Weights of a small contrastive audio-text model.
Model: 11.2M parameters, log mel input, encoder arch convnext, encoder norm layernorm, encoder activation gelu_tanh, encoder moe top_k, encoder num experts 4, encoder layers 12, encoder width 128, text encoder width 320, text encoder layers 10, text encoder norm rmsnorm, text encoder activation gelu.
Training: adamw at rate 0.0012, 9300 steps, batches of 256.
Data: trained on short read English sentences (LibriTTS-R), 26041 training examples.
Rows from expert 0 of block 2 of the audio encoder, named by matrix and row number. Rows with one number belong to one neuron. Each number is 128 + 32 x the weight over its row's rms, rounded and kept within 0 to 255. All counts start at 0. Numbers have three digits each. After the name is the row's rms in percent of the matrix's.
# up: expert up (encoder.blocks.2.mlp.up, 4x64x128), inputs 0-127
# down: expert down (encoder.blocks.2.mlp.down, 4x128x64, transposed), outputs 0-127
up.46 104:188128128128087163128128219103128162128128128128128089128128128128128128208128128065153159128128128154128128128208128128128128128128128128128128128128128128128181128032077128128128128096128128079128128128128128191128128089115128190179128128128128128182128128128159025128254128054128068128128128128128128184128128170128128128175093128128128128128128207062154128128089077128128128128102
down.46 128:128176128128128128193128128128128068128176085128128179128128156128045128128128128128128128128066128102128072104162128128102064199088116128220128128092128144128128128128171091128106076167128090128128203128128128128128172128128128182128128128128128177156154101128159128128128128128128181128128216092128128128128128128089128180184128128161157128128128195159128068174080145082089185046173
up.47 106:076200128128128128167128128128128128128128188091128185128128128128128151043195000128128161162128128128076128128128128128128163128128128196128096157128128128128202172128128128128151105128080128128106128128220019128164221128128085128128092128128090128159128128128128128128074128128128128128128002128128128107165128128128128128128128128128128128128080128104128128128128128128155128128128
down.47 117:128089178128128128024128128128128128128128128128128146128110086128128128095128217128128066082128128128128128128128128128066128128128128058128128128044067128153128128128128128128128082128178128196128100128148077128107128128068172067128185128128128156128171128128164128128128169046128057156128170128170128128128163215128128204128143128128169128082087173168128128090128128170128128128189
up.48 114:128128128071128128128128128128128162128161128235193128128049128128128128128128128143128128048128128128128128224162128128128128128128128128128128128128128128128147101128128128110128128128128128128128128090128170168128157128151128128166128161128089128128128128128172128128192240128183128128099128128128128080128098150128128128128128128172215128051077128128128195128094052128059086098018
down.48 095:128128128128128128128064128069128128128128128000128086128128128155128128128128167128128128145128128061146128128083128193128128128128093128128128128064128128128128128128128128128219128128128128128128047128128027085128098128128160026157128128128128128128128128094128128128128128085128128128128128128128128077128128157128128128128128128176128128053061128128128128106128128128215217128231
up.49 096:128128128113017128128128128128128128128128128128128204128128128128128128128128003128128167128190128174128072159128128128128128128079217128247128128128128128128128128128128128128128128128024128128128128128183128128128128180128094153128128128128080128153128128128163220128128128188107128090128087098128128128128128128128128128028161128128128182080128128128128195128094128128128128128128
down.49 098:128128228078128128128128128128128128128128113128080155128128128128128196128128128111128128128081128128128187071128128128128128184128128128128128207128128128065113128128128128128165097174128128062128039128128069245128159128105128128128080084057079128128077128128128128128128138089128128128128242128128193169128128128119128128128128196144128128098128128128128072128128128186128171128187
up.50 116:062128128085128128128128177075128128093128128168128128128181060128182128128214128128128128128128128165195209128183128138146128165128128155128128128128084128128128077128128170096113159128149128128128128128128059068128053128128096128128128178128077226128128128128188128108173128128128066178128128128128128087128128128128128170136128128089053128128128128128034179092163128128128166128066
down.50 092:128128128128128087128128199128128128188128128128128128128128101128205128128128128090128128128128128128170181128128128128193166128128128128128128128222128071128128128128128128128172159128128128173084128128253223128171097128128128045128128165210128128128191128128128128128128128128128128196128128167128116191128128128128186128128059071089128128128176087128131105128128128128128093128038
up.51 083:128128128128128128174128128080183128128128127128128128128128128218046128106128128067086128128128128128183198128128128128128241128128128128233128128128128164128172128070194128198128128128128128128128128128128128128128128110128170128128128192199128128128128128128163128128128128128074128200164128067128128128128098128128000128128128061128128128128064128128128128128128128128128128128128
down.51 091:128128117128128128171128077128166177128128128128018128128128128128128128174128128128226128128128128128148050128173128128128128197128128128219128128148154128128159128128128128128128076088128128128071128162246064114128128128128128128128128128128128176128128128054185128128128192128128128128128128128128128128195128128128128254128128128128187128128128128128128128128128079128207150128128
up.52 109:128167167128128170187078128128128128128128128043128154093178128128064128111187128088128128128128161128128185167128128128128194128092128128128128128128112128099169128128187172128088128061128128128083198128128101086128115087128163128128170128128128128128128128128128044128128070128044082178128061098128128128128128128128026128110128128035128128128128128128188128157128150081198148128128
down.52 097:128128128128024128128128128077128128215160108128055128128128070128216170128128128128199128190191128073128092128128128128198128128128128221153128128128128128171128086128128128181128161128128104182128128202128097128128128128128128096170128128156128128128128184128084064128128189128185128188128128128128128128067128128094185164092128114128128128128128128128128107128092093128128128196128
up.53 098:128128128128128058151128128128128128128214128128128185128128128128125128128128128128128128128128128102128128128128128255128099128128061128128096140128128075128128192128128128049161167128128128162128128128128128087200059128128128128128128128128128128096190128128128128128128063128095128128128128128064174128063197190236128071128082128084128128128128128128128128128128162128121091128128
down.53 095:128128128128214128074128128128128128128128072128128128079128128128176128128221128128128128128129162128081128172199128094189128128128168128128128128128056072145163172128128097074128182128082128128128128128128128128128128128128128128128154128178060128128128128218093128093128115128128128128081078128078128128051128074128128128035033060077128128070128128128128128128128128128128128128069
up.54 094:128128128128128128088083128128128128128128059128128128128128128128128128128177128183128128128201193128128176255128128128128212128128128128128128085128047229128128000128128128067128102128128128086128128128128124128128128128128128128128084128128128128152128128069128128128169144128128234128128196128128128128128128128083180128128128128128128128128128128079128128128108128128128128128128
down.54 091:128128128128046185193128128128162128099128128186128128128128128213128171128093128128128128128128128038233158128128178128208128128128128128128128128128128128128128045128128128128128128168139128128093128213201128128097128128128128128128128048128128084128128081079084128215109044128128128128128128128128128128128128057128128128178079128128128128128094128128128128102128128128128186128066
up.55 084:128230128128128128128128128128128128219191128128128128128128155128128128194128128091128128128128128208075077128224177223078128128128128128157081128128128063034128128128128128128151128128051128128128128128128128128128128128057128059099163095060128128128128128128159128173071128128128128128128128074128128128128128128158171194128031128128128128128128128128128128128128128128128093128128
down.55 078:128128128128128097081128128058128128230128105128128128128128128128128128128201182144128128175128128190088128128128128128128128128086224128128128128128128128128128176128128128128091128128128128128128128128054128128128128128128128128128128128128128128128128128184128128128128128128128128037128128249128128128100128128012128128128042128075128000128128128136128128193128128128078128099128
up.56 127:128170082096128109128128128128128087088178082113160106077128054128128161128128128181128128128075128099088128128128128233128168104091060128128128163178110212128128147110092173128128128085128092177107128128128085128169128128084160100205128128128128128128128128086128096128221156059046128128128128098162128128128128128191031128128177128128128128128128154073128128128128128128128128128128
down.56 138:128162128128128128128200128255095128113128128128128128072097164094128128128168128118128128070128128128087128156128152076128128217088180116128147128128128128171128213128128128128075128128128128079128207128155128128148128091128128128206128100128128128128217128171199128128104128128087128128147128019128128128128082094128128128155128128128137166128149103128083128128155128089156075098128