{
  "n_mels": 64,
  "hop_length": 160,
  "input": "log_mel",
  "spec_augment": true,
  "encoder_moe": "top_k",
  "encoder_experts_per_token": 2,
  "text_encoder_width": 320,
  "text_encoder_mlp_ratio": 3,
  "lr": 0.0012,
  "weight_decay": 0.4
}
Rows from block 7 of the text encoder of a small contrastive audio-text model, named by matrix and row number. Rows with one number belong to one neuron. Each number is 128 + 24 x the weight over its row's rms, rounded and kept within 0 to 255. All counts start at 0. Numbers have three digits each. After the name is the row's rms in percent of the matrix's.
After each neuron's rows are labels from the 100 texts, of 14848, where the neuron reaches its highest value: "fires on" is the input token at the peak. Only what is clearly more common there than usual is listed. The data: short read English sentences (LibriTTS-R).
# fc1: MLP up (text_encoder.blocks.7.mlp.fc1.weight, 960x320), inputs 128-191
# fc2: MLP down (text_encoder.blocks.7.mlp.fc2.weight, 320x960, transposed), outputs 128-191

fc1.116 163:128128128078149180163164066085128128128069100128128094128113143094128128128128162128092201146154128091128128128137166128066128128128128152121144128146085176110128170157128171160137150128128128
fc2.116 200:155128128166128085128113141132128128128115137128128139128168110136128096121128092119179050104076175152166128142106074172175128128155157128150119128128144103152128105109141102091128146128128119
fires on: "y"

fc1.18 142:069128106128152128128128128128128128128128100161144099128128174128128128128107159128128128193128128089170174094094128134145128113090126159128128128128128128089128184101088134128128133120072092
fc2.18 135:128126128128106128128128128128128118128159172128128184128096128128128128159099095142065072128128068160101158128100128140128191104174128128135128128146209128128128114121128090128128107157142128
fires on: "i"; "e"; "o"

fc1.507 131:128128126128128128128115092128131128086162128125128128146153128096128126128158128121160132143164128128128128105128120140128081128128128128068128128128134168128169130108128128146128174168128158
fc2.507 122:126174128128137149128128128128128176135054149128156101128083116128128078128115180144092128128128190127132098128121128128131128181144078168128100128136128128104128129152139128128128128107128128
fires on: "l"; "r"; "o"

fc1.595 151:096163109128128128128128128128124102167128108128128096135128162105128128128149128128086128157128128108174152128128152114128128128092128150128128128128128105117128173104128153140128128094090128
fc2.595 150:135135128128128160097128130141128128088128159128128125141128113128134118092129136160123118128179126159098080128128139171128128157144149081128105156126144158155103091128165128128128128188128128
fires on: "l"; "r"

fc1.619 133:130128132170128126129128128128111128158128128120128128128128155128168128128128128077162128159074187101128128128092124128128091128113128128128128147146086128100158128128128128128149128128128128
fc2.619 113:091128128128128128128128128128128128161128142128128128135128133192080128128136128143128108097118128174122076139193128128099156136128104128128117149128165128190039092128086128087128098128128077
fires on: "h"; "t"; "d"

fc1.415 157:115128128162128085151128128128125125175125078097128068101128168096205128114128128042178128195128169046136181152128128081121100084114127159136196120128078128091128188128057128128142159128128128
fc2.415 174:187133112121136078128138054115131161128128100157115128169132112108094128154091128149158102093191162158128100128128119128094128128155128107128128113128128128171111105155182141107128128135140128
fires on: "b"; "g"; "d"

fc1.331 117:128128097157119146128082119096087141128097128079128128043091128096128128113128140128128106128128164128128119128128128152128128128128095166123128139215128163148128128155128097115128128128128116
fc2.331 126:113128157128128128153126136128161126121128128093112181169094109109083151195108128148128128105131114117127130184157128041160128139119076131156095128120177091128154120128145139133130128137128128
fires on: "o"; "a"; "u"; "l"

fc1.96 154:128082128128128077128128128128128069128128128056128173128128143128128163128128128114128119146071128128096141079128128089123128128128119128097128128158158128129137128146128059128128183076094128
fc2.96 167:167124128128128107128128163112125128182128128128156115128128128156128155151128128128159128107128168155128128128128128141163112128128146142128128102128128076128121098128128193100128128128128155
fires on: "r"; "i"; "l"

fc1.416 050:128128128128128128128128111087128128128128128016128128102128128128128128128128182128128128128128173128135093128128128128128128128128128128069128128160128099128128128128128128128128128128128124
fc2.416 016:128128128128128128128128030128128128128128128128128128128128128129128128128157128128128128128128128128128128128128128128128128147128128128128128128128128128128128128128128128128128128128128128
fires on: "n"; "m"; "p"

fc1.533 126:128128128128140128128128077128101112128142117128128128142144172110160128128128074084168103207128128128147210111084060128128116101101126128144128128128130107128174154128095128128128153128142152
fc2.533 124:128128128183128128148107158128071128095118128128128137128128101110144127116116101156128094108128160142098107164162103172128138128105098128156128203135132154139105090157181128148139121172146145
fires on: "w"; "l"

fc1.478 095:128128102128128128128095128097128128128128100086128128128128128127128135128128200128128128128128128128128128128128128128128128128128128101037066128128128128128128128128128128128126205076128140
fc2.478 071:237158128128128128128128081128128155120103120128128128128128149128128128128089128128128128128128128083128125128128128128128128153128200084128161128128153128128128128128222128128128128128167128
fires on: "n"; "<end>"

fc1.742 116:128128128128154128189118135157128128128128118128167128128128128128078128139128137128128093128128128128128128108128128128070159128128128128128089128180146178128128128128082128128128093118128128
fc2.742 093:173204117128128128123128128128128168159128128128128128128128128139128095128130063131128128161173128128128128128128128128160093073128128128148128201128080128128128128128158128128140123128128128
fires on: "u"; "<end>"

fc1.391 129:128100128128128075128128128128128078128128128057128141101187128128152153128144089094170128128066151128154128128128128128116128108128174128166128128184135128128128124128105128121128128128128128
fc2.391 156:081128189162133168128098097105143128108114170124128128128114095095178081128128161154118128113158101128119088102128155157128163173128120128128088105159171134141158100152139097128128118136128128
fires on: "f"; "l"; "r"; "<end>"

fc1.358 109:128080080128128128128128128129082121119128077128157128042128128137128143077151166128183128128128175128136116094106042128128128130128128164128128178147080177128111128128128089128128128068058105
fc2.358 101:128124137172128123144128155125082128125148138128128128123142115128128133153128084128170128128128128128112128150115101128094128075128128136159128142167104128129129128193128079128103128111175190
fires on: " "; "e"; "<end>"

fc1.425 125:128128029128128102128084128157117114128098128128152128128135128128128194128185128128128128144107156128150128055110092128128128088128174128128128128128115128128111202128128146128128128088067128
fc2.425 103:128105128128140128128210128115128128222128128128128128128128128106128083128128128128128127128128172128128151168128137122139128156128051128121162128128118128128128128128060084128128148079128069
fires on: "r"; "d"; "l"

fc1.462 134:128128149112153128128128120128128128128143128128155101140151128118128085128128128128128129148176128098093138088103128128118128128113103128095128120128128132128158148156102128110128168174154102
fc2.462 159:128128061180114128136111176128095128100150128101106128109114155128128149095128108128128141128097166131110132147136128153156128128109159134126128182128121086118114128092139128180166129175122137
fires on: "w"; "n"; "l"

fc1.336 010:128128128128128128128128128128128128128128128128137128042128128128128128128128128128128128128128128128128128128128128128128128128128128128128128128128128128128128215128128128128255128128128128
fc2.336 006:128128128128128202128128128128128226128128128128128128128128128128128128128128063128128128255128128128128128128128128128128128128128128128128128128128128128128128128128128128128128109128128128
fires on: "k"; "d"; "p"

fc1.697 184:128128128118128128128128113128113092128128128128128128128093128128128128128128128128097091128155116118137138128128167128092128128128112153085123128171128128123141128128128128128150153130128128
fc2.697 251:112128136128110128128091147115107139150128090171128156128149128120136120128128060128128090128128090128128129128128155128174134072128128145154152211128128129128114128117135109128128099128122155
fires on: "w"; "<end>"; "g"; "n"

fc1.436 142:128105128128128084165128120128104107128128104082170128110090136128147182155128128128180128138128185105114146107102107098067128128128080155119128125154128147107153128187120100128128128128128128
fc2.436 156:128141151128109142139169128150128141128100102121058128158112128095128097135115092128128153128154114128064107150167185128095080140128118128152128128105106093139128146146121100128128128128146181
fires on: "y"; "n"; "r"; "i"

fc1.442 157:128128128162128128128104128080128128128130128051128140128120128058128148120128128128152072128120161128128128128128128128128117087128128128128128189179128128128174128128153074176149128128128128
fc2.442 146:128163186128081131155128128128147128127128128128128081128145128134128101128128087100161128139144127122120128148192128128101128128095089128128144125128128128128128162128096123128128160170128128
fires on: "o"; "u"; "a"; "r"

fc1.698 109:128128033128091067128128128128089121128121076128128128101128128128128199128128083128128128128128125128128128049128128128128128069128128128128178128128103128128128128128175128128170128145083154
fc2.698 093:144108160154128141112128128128128196128128162142128128128128123128128071128080128128128128112164104130128128167128115128128128156173128119128128128128128128104128095128128128128079128128201128
fires on: "c"; "p"; "f"; "d"

fc1.152 160:091128128128158128163151086128128128128128108131161099146133147128128098121128156131122100165138128120163190128081104122106128126128128128140128128128080179092128191128074167115128129080142128
fc2.152 175:143102128156161128128171146128143103128157133116123128118065128126128128151105165151088181128120162148101147151131128140095111157128128086123128121128072161121128104128145138136137096128158128
fires on: "a"; "y"

fc1.394 121:144160128128128075164128128128128143128147128114170128128128176128128204128128128049128115128177148128150175128128128128128131128128134128128128128165087128128187181128128180127128167159128128
fc2.394 096:128184128171145128128128128131093171102128128128128128124128128075128128128128128128128167128067128128168127128127139128037128128128128128171128128165128128169128128128128075167141163067128128
fires on: "p"; "o"

fc1.97 077:128128102128128128128128128128128081128128107128148128130128128128128233128146128128087128128128128091128177113128128098128128128128128128128128128128128128092128184110128128166128128128068106
fc2.97 029:128128128128128128128128128128128128128128128136128128128128128128128128128128030128128076128128128128128128128128128128128128128128105128164128128128171128128128128128064082128128128128128128
fires on: "h"; "e"

fc1.322 131:128128128128152128184128128092128128159128057128113098128176142128128128106151128128164181128128128119128128128083128128128128128117128177128128146128058128144128130128144128128160128098128128
fc2.322 119:099136128108128130163128148138128180128179167150193128122128128128079144128128128128128156128128102146128128128165128128128147128128128128128051095128128128138148128128128166128128083158128170
fires on: " "; "d"

fc1.74 139:128128128128128157128141128097128128205128128128128081125098144128128117128128146112071128176128128095146195155114142128128126107128129158128164096128128128072154180128077196128128128128128091
fc2.74 158:128137148124142128128128157135153128089158128128128099172128132111128080128128128141128128146128105129074114128179188151128128158128128087141106163081128128139136113156128128153128095169127158
fires on: " "

fc1.470 124:128107075136128128103117128114093096164128131093128128055123128128128128093128128128139095128128152128122128128099137150128128111128087176084163167190145162117112109137104093094128128128128128
fc2.470 130:118144122073128128095128128170167106138128132157093173193137095128078128167102100192112128094128102174119117128144121120147128128135093090128128128099157128150128055145150117107118128149126146
fires on: "a"; "r"; "o"; "l"

fc1.412 143:100128149114128128128128078128113102115128128128128132150155143108125118128128087085137128234128078096128178117105074128139129128093128128165129128120170098117167156128128128128128168128128151
fc2.412 153:128128128166128128145120147128074128107128128128114133129128121113128113128094094150128092111115128156116124128128105189128145075118104139143142201153138171138099089149148128128144103153149144
fires on: " "; "f"

fc1.103 162:128153128172123126149128128072070128128095128046111123128086136105169167128154128112107123158074201050128158144128128128145075128070133128128128159128128128084126161104142128178153178136128132
fc2.103 182:169104072100165124098128103134167120188155155157132110128140109156110092128104128147112128091128134175164128117128121151120144126195128111128128092128107142137093088145128150081085089097163111
fires on: "a"; "n"; "r"; "h"

fc1.502 125:128126093128128128128153128060128128145128128101128128105128128068176128147128115101109128128096128093128176128128080128128128081128128161128128128172160128093196128128092128128128128128162128
fc2.502 095:130128128128128187128159128128128099128128136150128128128128128128095128128115201128128128164103128128128128157128128128128128163128112128147128128128181128128152128128082185128062115105170128
fires on: "'"; "u"; "n"

fc1.469 134:128149128128128128128145128087128128141128100110119128128128167093149161157128082060128128128128105071156163142062102128128106063128128128128177108146128128128176128128128151177147183128150128
fc2.469 165:099145125128128163141168128166128124128078124168131128155150128128074126128132154137103149128119120149124102128179168153077128128128139141157096146128134162165092119128172158128128114076115146
fires on: "d"

fc1.704 172:140081128128119128128128136128128084128128103128089128128128128128128128128128090128128101128128147128128128127128128128128128109128125128128128185151128128154123128128070046128153135119128123
fc2.704 193:128132128128128165128128128092128126097150128128128124125128128131128128128089128128121160128128128094128145166128041127128128159134128128128128128128162128128183094128137166128128121128194120
fires on: "<end>"; "i"; "r"

fc1.318 121:128152107128128128157128128099128157146150128107138128128128128102188128128128128072128128155070128093164170139128058076128128128128128160129128102146128113087195148128074144128128128128128131
fc2.318 116:082115119087128185160155128128136160128128121156128128128128128128069128131107128149081128128130128128145124159155128128102128128128084182132128128158144128128111107169128167128110128128128128
fires on: "'"; "h"

fc1.515 124:128128128128128128128093128128090128123128128142177128070128128128145128128128131128151077128128128128128128082128073157125147128128081147102102128192128190128128128137128114128128128128128128
fc2.515 137:109083146128128128128110128128152128101163128128121151173142126094126128128128128128128128128100128128129170152119068093151128151109128110135089150102178128128225097128128124128134128128162128
fires on: "s"

fc1.187 153:128134128128119103128128108128128104177080098128117128128064160128128193128179128083128128132128128128128128159128176068121102097128128128128128144128128128137128155128155128161198128128088128
fc2.187 172:128128151140128172134128128128128157117136211128128128128128128089128128189128114128111128103084128128128149196122088143128128111153126128128128088143165116128181109148128130128105128150181128
fires on: "r"; "f"; "d"

fc1.181 134:128128128128128065162128128128106128113067108089128141128128128128128128103136128128128068128128128121128128076155168092118127157082128138123128158128128128128128128128149114128154128167075128
fc2.181 138:128185128128106128119136128128181135118121128159128128128167119128124076128128154175128082128128128128172082128128128128161154128128128128111128075128151128128080128090128160128104128128128128
fires on: "i"; "o"

fc1.31 099:128155128134128131128139128128128128128128128128128078128154153128194094128173117064128135158128124128168149128128128163128101089114187128139128116128128098128175169128128128140167128128128163
fc2.31 077:128128128213128128128128128128128145128090128142128128135128128128128112128075100152128099128146128129128128128126146128128128109128116128161139192125128134128085100163157128128088128145128128
fires on: "d"; "r"

fc1.354 114:128128128210128128128128128128128128175165128128128128067078128128128128074131115128128128128081128104119146128128128128128090128128128128128128128128063162128128128128068128128169128102128074
fc2.354 054:128128128128128128128103115128128128152100128128128128128128205128128128128128128077128128193128128052128128128128128128128128103041128128128128224167132128128128128128128128180128128128128128
fires on: "h"; "<end>"; "o"

fc1.274 115:128111128128140153128128128128128059128152128128128128128128128128128128128192128091128166128128128094128155172128162101128099128079128128128128128128130128128167128118128134125164185126096128
fc2.274 076:130128065128128139128128128128128128128128128128128128175128128128128128128128128128093153128128128128076128128180128128128094117094091128128128161128156128128128128138128128178163128128065128
fires on: "w"

fc1.14 112:128128128124108128128092128095062128128128128089128170086108144109116224137128095096128140128128128077128146163117115128128106091105128128128176169155128128128158128128142128161159182152128128
fc2.14 132:128128122128128128103128128147128128128114159140128128143184111128077084119128099155149091111144110159106097098153116159128128128128073131140115148128179128176105083158144128094128128147144129
fires on: "p"

fc1.519 121:128128101128128128149128128078105128128128128119189128047128149128180160128128177128128128128049128128128128128128097128128153128128128202118128128188115109087128128128116128145128128093102128
fc2.519 099:106210100095112166149128128128128196128128116128128109162128128128097128142128139170128128102128128159128061128158128171128128128128069128120143175155127128153128108155128128134145128128128141
fires on: "i"; "r"

fc1.297 150:128172128105128128128176128128128138206104097163128128128141157128128128128128128128101128138128128129128128128153128128057107066097106128134152128197069117128128128158128128162173104174119161
fc2.297 159:098122156128128136128128128163128150128171127169128191192119113128066128154128085164107128091171066179128128103128183128130165128128103099169080138128158132193128128128128127128128088131109200
fires on: "<end>"; "t"; "h"

fc1.363 109:128128029141128128128128128128128097128128128088128128074128128128152128092128155128128128128128128108128128084128075128128128128128128128050128105128128128112128128128128128128128160128128093
fc2.363 090:128128159128128128079096112128128135087128189076128128128128110128128103128128128128163128128203064128128075128128128128174128170133128128128128128128128128128128128128205128124109128128151128
fires on: "o"; "t"

fc1.550 087:128128106128128128128102072049128141128128128128128128128128128101128141128128179128128137128128128128128118128128083128128128164128128128050128091128128128128128128128128128128128193128143100
fc2.550 059:128128128128143115128128110128128128131128128088128128128128128122128167134112128128128167128163128128105069128121123128128097183128128101128128128128128128128128073156232128128128128128173128
fires on: "e"; "<end>"

fc1.343 105:082104102128128128128128102128128128144128083128128128128128175128128200128192128086128128128088128121167128128157128073128128128106140171128128128128128128128106191096051162128128128026039090
fc2.343 054:112128128128128128128128128128128175156152128158128128128109158128128128128128128128128128128216128128070128128128128128128128128128128128128136128128128128128128128128000128128128092128125128
fires on: " "; "e"

fc1.112 116:128074067128128128157128154128128071198128128128128118128128128128128190128168147098112193128114128093128166128128128120128076128094128128103128128128051128105128154130101128128141128128037128
fc2.112 066:128128202128128128126128128128216123128128128128128122191128128128205128128128128101128128154128128128094128128166156128128128071140128094149116128128128128128128128128128128128128128137128128
fires on: "s"; "x"

fc1.229 077:128128042128128128170128083128128128128128057128128128128128164128128219128143140128128128128128128101161128128128128049117128093128128128128128128128077128128128187156097128128128128128088128
fc2.229 035:163128128128124190128128098128128128196134128165128128128128175128128139128115128128128128128128128128128159128128128128128128128128128128128190128133128128128128128128033128128128128228158128
fires on: "f"; "p"; "<end>"

fc1.56 140:128128093128128128128128128114128128128066101092128128128115128128158128128128131128128141128128184109106128128128087128067082128128128128128128128145088149128128128128160128151128187091128174
fc2.56 099:128128128128128144150128221128145128148128183128128128128128111128128128128128128145128128092128128128128135128128128157219101128154128190128128128128155128118128112059135224128105128128134090
fires on: "t"; "d"; "b"

fc1.146 118:128128074128128128128128128128128128128128128128128115128128176128128140128128155058128168128128128074128144110128128128128059128128133128079128128118050128090152207128128128188165128128087128
fc2.146 080:128128152128128171128128149128130152121082166128128120146128128101128128128128128128128162128062128128087128128178168128128128128128089118128128128128128115128190128186138128128128128139128156
fires on: "s"

fc1.127 119:152128128128150056128109160143128058138182102128128128128128167132128128128184128073128125144128128123128197128128128124128128128128186128128128128128108100128152133077100210128128128099128128
fc2.127 114:128091197143128128101128128128190128038135128126107128174128128114155128139119129119147128116128128122123128158144114130128128133143128066145083122090166128128128112153128128128128149128152128
fires on: "k"

fc1.9 011:128128128128128128128128128128128128203128128128128128038128128128128128128128128128128128128128128048128128128128128128128128128128128128128128128128128046128128128128128128128128128128128128
fc2.9 008:128128128128068128128128128128128255128128128128078128128128128128128128128128128128128128128128128128128128128128128128128128128128128128148128128128128128128128037128128128128128128128128128
fires on: "e"

fc1.605 146:128077120128128115128141128117128048159078128128128109128128128128128130128128109105128098128128128103128170128061067128128128091114128149128168137156128164128128128128128128128128128128128128
fc2.605 153:085107156146116128128128128128128110128128123128128170132108128128139128145098125146078128160101070128089128128128128128128132128103095177148128128128220078128176106128104102128123127125128118
fires on: "o"; "d"; "i"; "y"

fc1.17 132:089128130128135115181079128136091155093152128128128128098152151119128169128128128117149118131128128128109137109125128128101149154121180128128079128128116154128152158103128128173156121128128147
fc2.17 149:152128157147159128132182128154128128128128117128128074128128129137128075128128143135145131128149128128127128152143128131128106128128127115159128129098054128128086157128128128128107118086141128
fires on: "f"; "c"

fc1.443 123:128100128128149128128128078082128128128128128128128128128128161103128128128123128128128120128178128128211128105089128085128128128128090145128128128128035199128128149128128128128128128128118128
fc2.443 101:128168128128128144128141128128108128128128160135128128128128076128128128128118128128128160128130128128128093156128128171128128185177128118123128128128128077128128057128128190128100053143172173
fires on: "s"; "a"; "n"; "o"

fc1.72 110:116055128128143128128119128128083128128128128128125128128128159128128128072128156128145170128128128106128116061073128128128128128096128128128128200128078204119098128128128128128177128102058128
fc2.72 069:128184128128128128128128128128128209111128128128128128128128098128128128128128128160128128085128128196128102128128128128128180149148128128128087164128128128128128128128128095128128053128128150
fires on: "e"; "y"

fc1.238 099:128128106106128128116167128128128079166110128128128128105108128128128128152128128111128128155104128128128128128128088134128061048128077154075170128128128128128103128128128076100128146128128079
fc2.238 043:128128128128160125155128128162128128128128128128128205146128128128128128128128128128128128128128128128128128128128128128128128150128128080190128128117128128128128128128128201128156128128128165
fires on: "h"; "w"

fc1.589 105:128153145154128128171155145120128148128128155092128084092128128106155128151128128118095109128072128128146167162128095126066132111137145128155128100196128128128165128146099128128128128122155128
fc2.589 133:111128173128081128130141128157128128106128161134089194180136130103094125166123060128128059128127070140078128140167140128128137128128097108175107128122195111147149112157128087128121128149134161
fires on: "<end>"; "h"; "d"

fc1.333 078:132128063128128128128128074128128128128128128039128128098128128111128128128128182128128128128128128128128128128128049128128128128128128128067128128128128128128128128128128128128123154128128128
fc2.333 049:128093138128128128128128084128128128125128128061128128128128128128128128128099128128128128128108128128128077128128128128128128205144128100128128128128128128128128128128230136128128199128186128
fires on: "p"; "o"; "<end>"; "c"

fc1.448 147:128139128128128137128128128083128128128128128128151054128128128128128128128135143128110128139128104128128168128128128146096128128128147128128128109158128128128128153128056143128128167126128082
fc2.448 175:084193150128128151128128168171120145112111158150150152155147105128087128164157128156116128128112113174128107128166144157151128129128136128194068128123155128180128128128169167128145102122128183
fires on: " "; "<end>"

fc1.411 141:128128128128109132128081116125093128128095098105128165128094160115116220128128092095102128151155128076128135136128128085128101099109128128107169157128128128128158158128144121188173154166128128
fc2.411 183:128128128080135153128143128141149138126144175153150128161145122128079114166129115146128103108135085164118128104152128149097156128146086122137098128151181167167128101169128147100118134143151128
fires on: "g"

fc1.604 074:128128128128128128128128128063128128128128128016128128128128128128128128128128128128142128128128128086128128128128067128128128163128128131062110128156128128128128128079128128128122128128128128
fc2.604 030:128128128128128128128128128128128128128128128128128128128128128128128128128088128128128128128128128128128099128128128128128128193128128128128128128128128128128128128128128128128128128128128128
fires on: "p"; "k"; "<end>"; "m"

fc1.630 104:128092128156128128128128128128128128128128128080160128095128128128159159079151128058209128178104128128090128087128023128128128128128152166128128128128128128128128141128064128128128158128092128
fc2.630 071:128128128128135128194128072075128176166128128128184128128128128128128128120128128128128159151124128128128128128128128128128126128128095128128128158200128128128128128128128093128128128128128128
fires on: "f"; "c"; "p"; "d"

fc1.248 107:128128171128163128174128098109108128122178128128128128128128128102128128128128128128128108128147108128128185118081128128128128128128184128128108128144106125128160128128068107125128128138128128
fc2.248 107:128133128152128128128128150133091151062152128128155128136128128106128128128128119128136158128128149125081128104128128128128118151107128128128136143129128128128128128128167138191169128179128160
fires on: "a"; "o"; "y"

fc1.751 152:146082058080156080110128128128128128128138128128163085108128128128128158150128151076128128128128128089128128169092040128128117128128128128112128087128128128090128172165128173128128128112161065
fc2.751 115:128152128128128128128128128128128111128106128128128128052193128128128128092128128179205128128128128128128024128128134128103128128128128128128128128128079128128128128134142128128122128128128171
fires on: "e"; "a"

fc1.588 062:128128084128128128128128128128128073191089128128128089089128128128128102128199117128128128128053128128128128128128075140128128128128128128109193128186128128128128110128128111102128128128143084
fc2.588 024:128128128128128128128000128128128127122128128128128255128128128128128128128128128139128128128128128128128123128128128058128128112128128128163093128128169128128098094128128128128128128128128139
fires on: "h"; "r"

fc1.463 136:128128066128128128128128128105106128128085128128128128118128128128134108105128128128098132128128128128183156128078076178093128089128128128105186156157128128119128128128146201116128128128128112
fc2.463 109:128202158090159199128128102128128198128128128172157103138136128098128050121128128128128128134128077128128128128128128128128128128128062143128104128128135128128157137128128199128128128128128125
fires on: "r"; "e"

fc1.409 139:128128128062151128128179129128128128128128128160128128128181128128128106128132165128107098140104112128164158128090097128083132098128167128128125088128128128128140128128116128128128128079150128
fc2.409 162:090100128175157145115128158144137107128167128128128153142088132116128113098128109141105133151128103128099164140149128123158144159128090130128128184097179118105128113128128128128128128157128128
fires on: "y"; "o"

fc1.284 087:128128128128128128128128128055097128128144128149128128076105128147188205128128128128128128128164128093178128128100128128116128080128128156087193128201128128128128128128128089128128151114128093
fc2.284 037:128128128128128155087128128128128116128036128128128128152128124128125075128060128189128128128128128128109128128128128128128128128128128128128128128128128128128128128128128128128128128128159128
fires on: "h"; "r"

fc1.676 132:128119128128128075128128072128128128128128116128128128128112168128128162128128128128128128128139128087128148128107143128065128098128105128066187128147128082128128128156107128128128128128128128
fc2.676 092:128126128166097128148128128128081128128063114128043128128052128128128128160128058128107070163126074128128123134166170128128128128128128128158087174128225128128128128128128128172128128162128128
fires on: "y"; "e"; "n"; "m"

fc1.230 176:106078128164130128174065128128048128092143106085155128107128128068186140065178128128128128142164128102103136114128128128128128128086128128128128172128128190108168128172128059153168128144161162
fc2.230 186:115115125140171128128128128127134154128125128128135128128113128128128128128128143128152146118153128139150153128128115126138128122128107136128128128126106178128093128128173148110128128148128127
fires on: "t"; "p"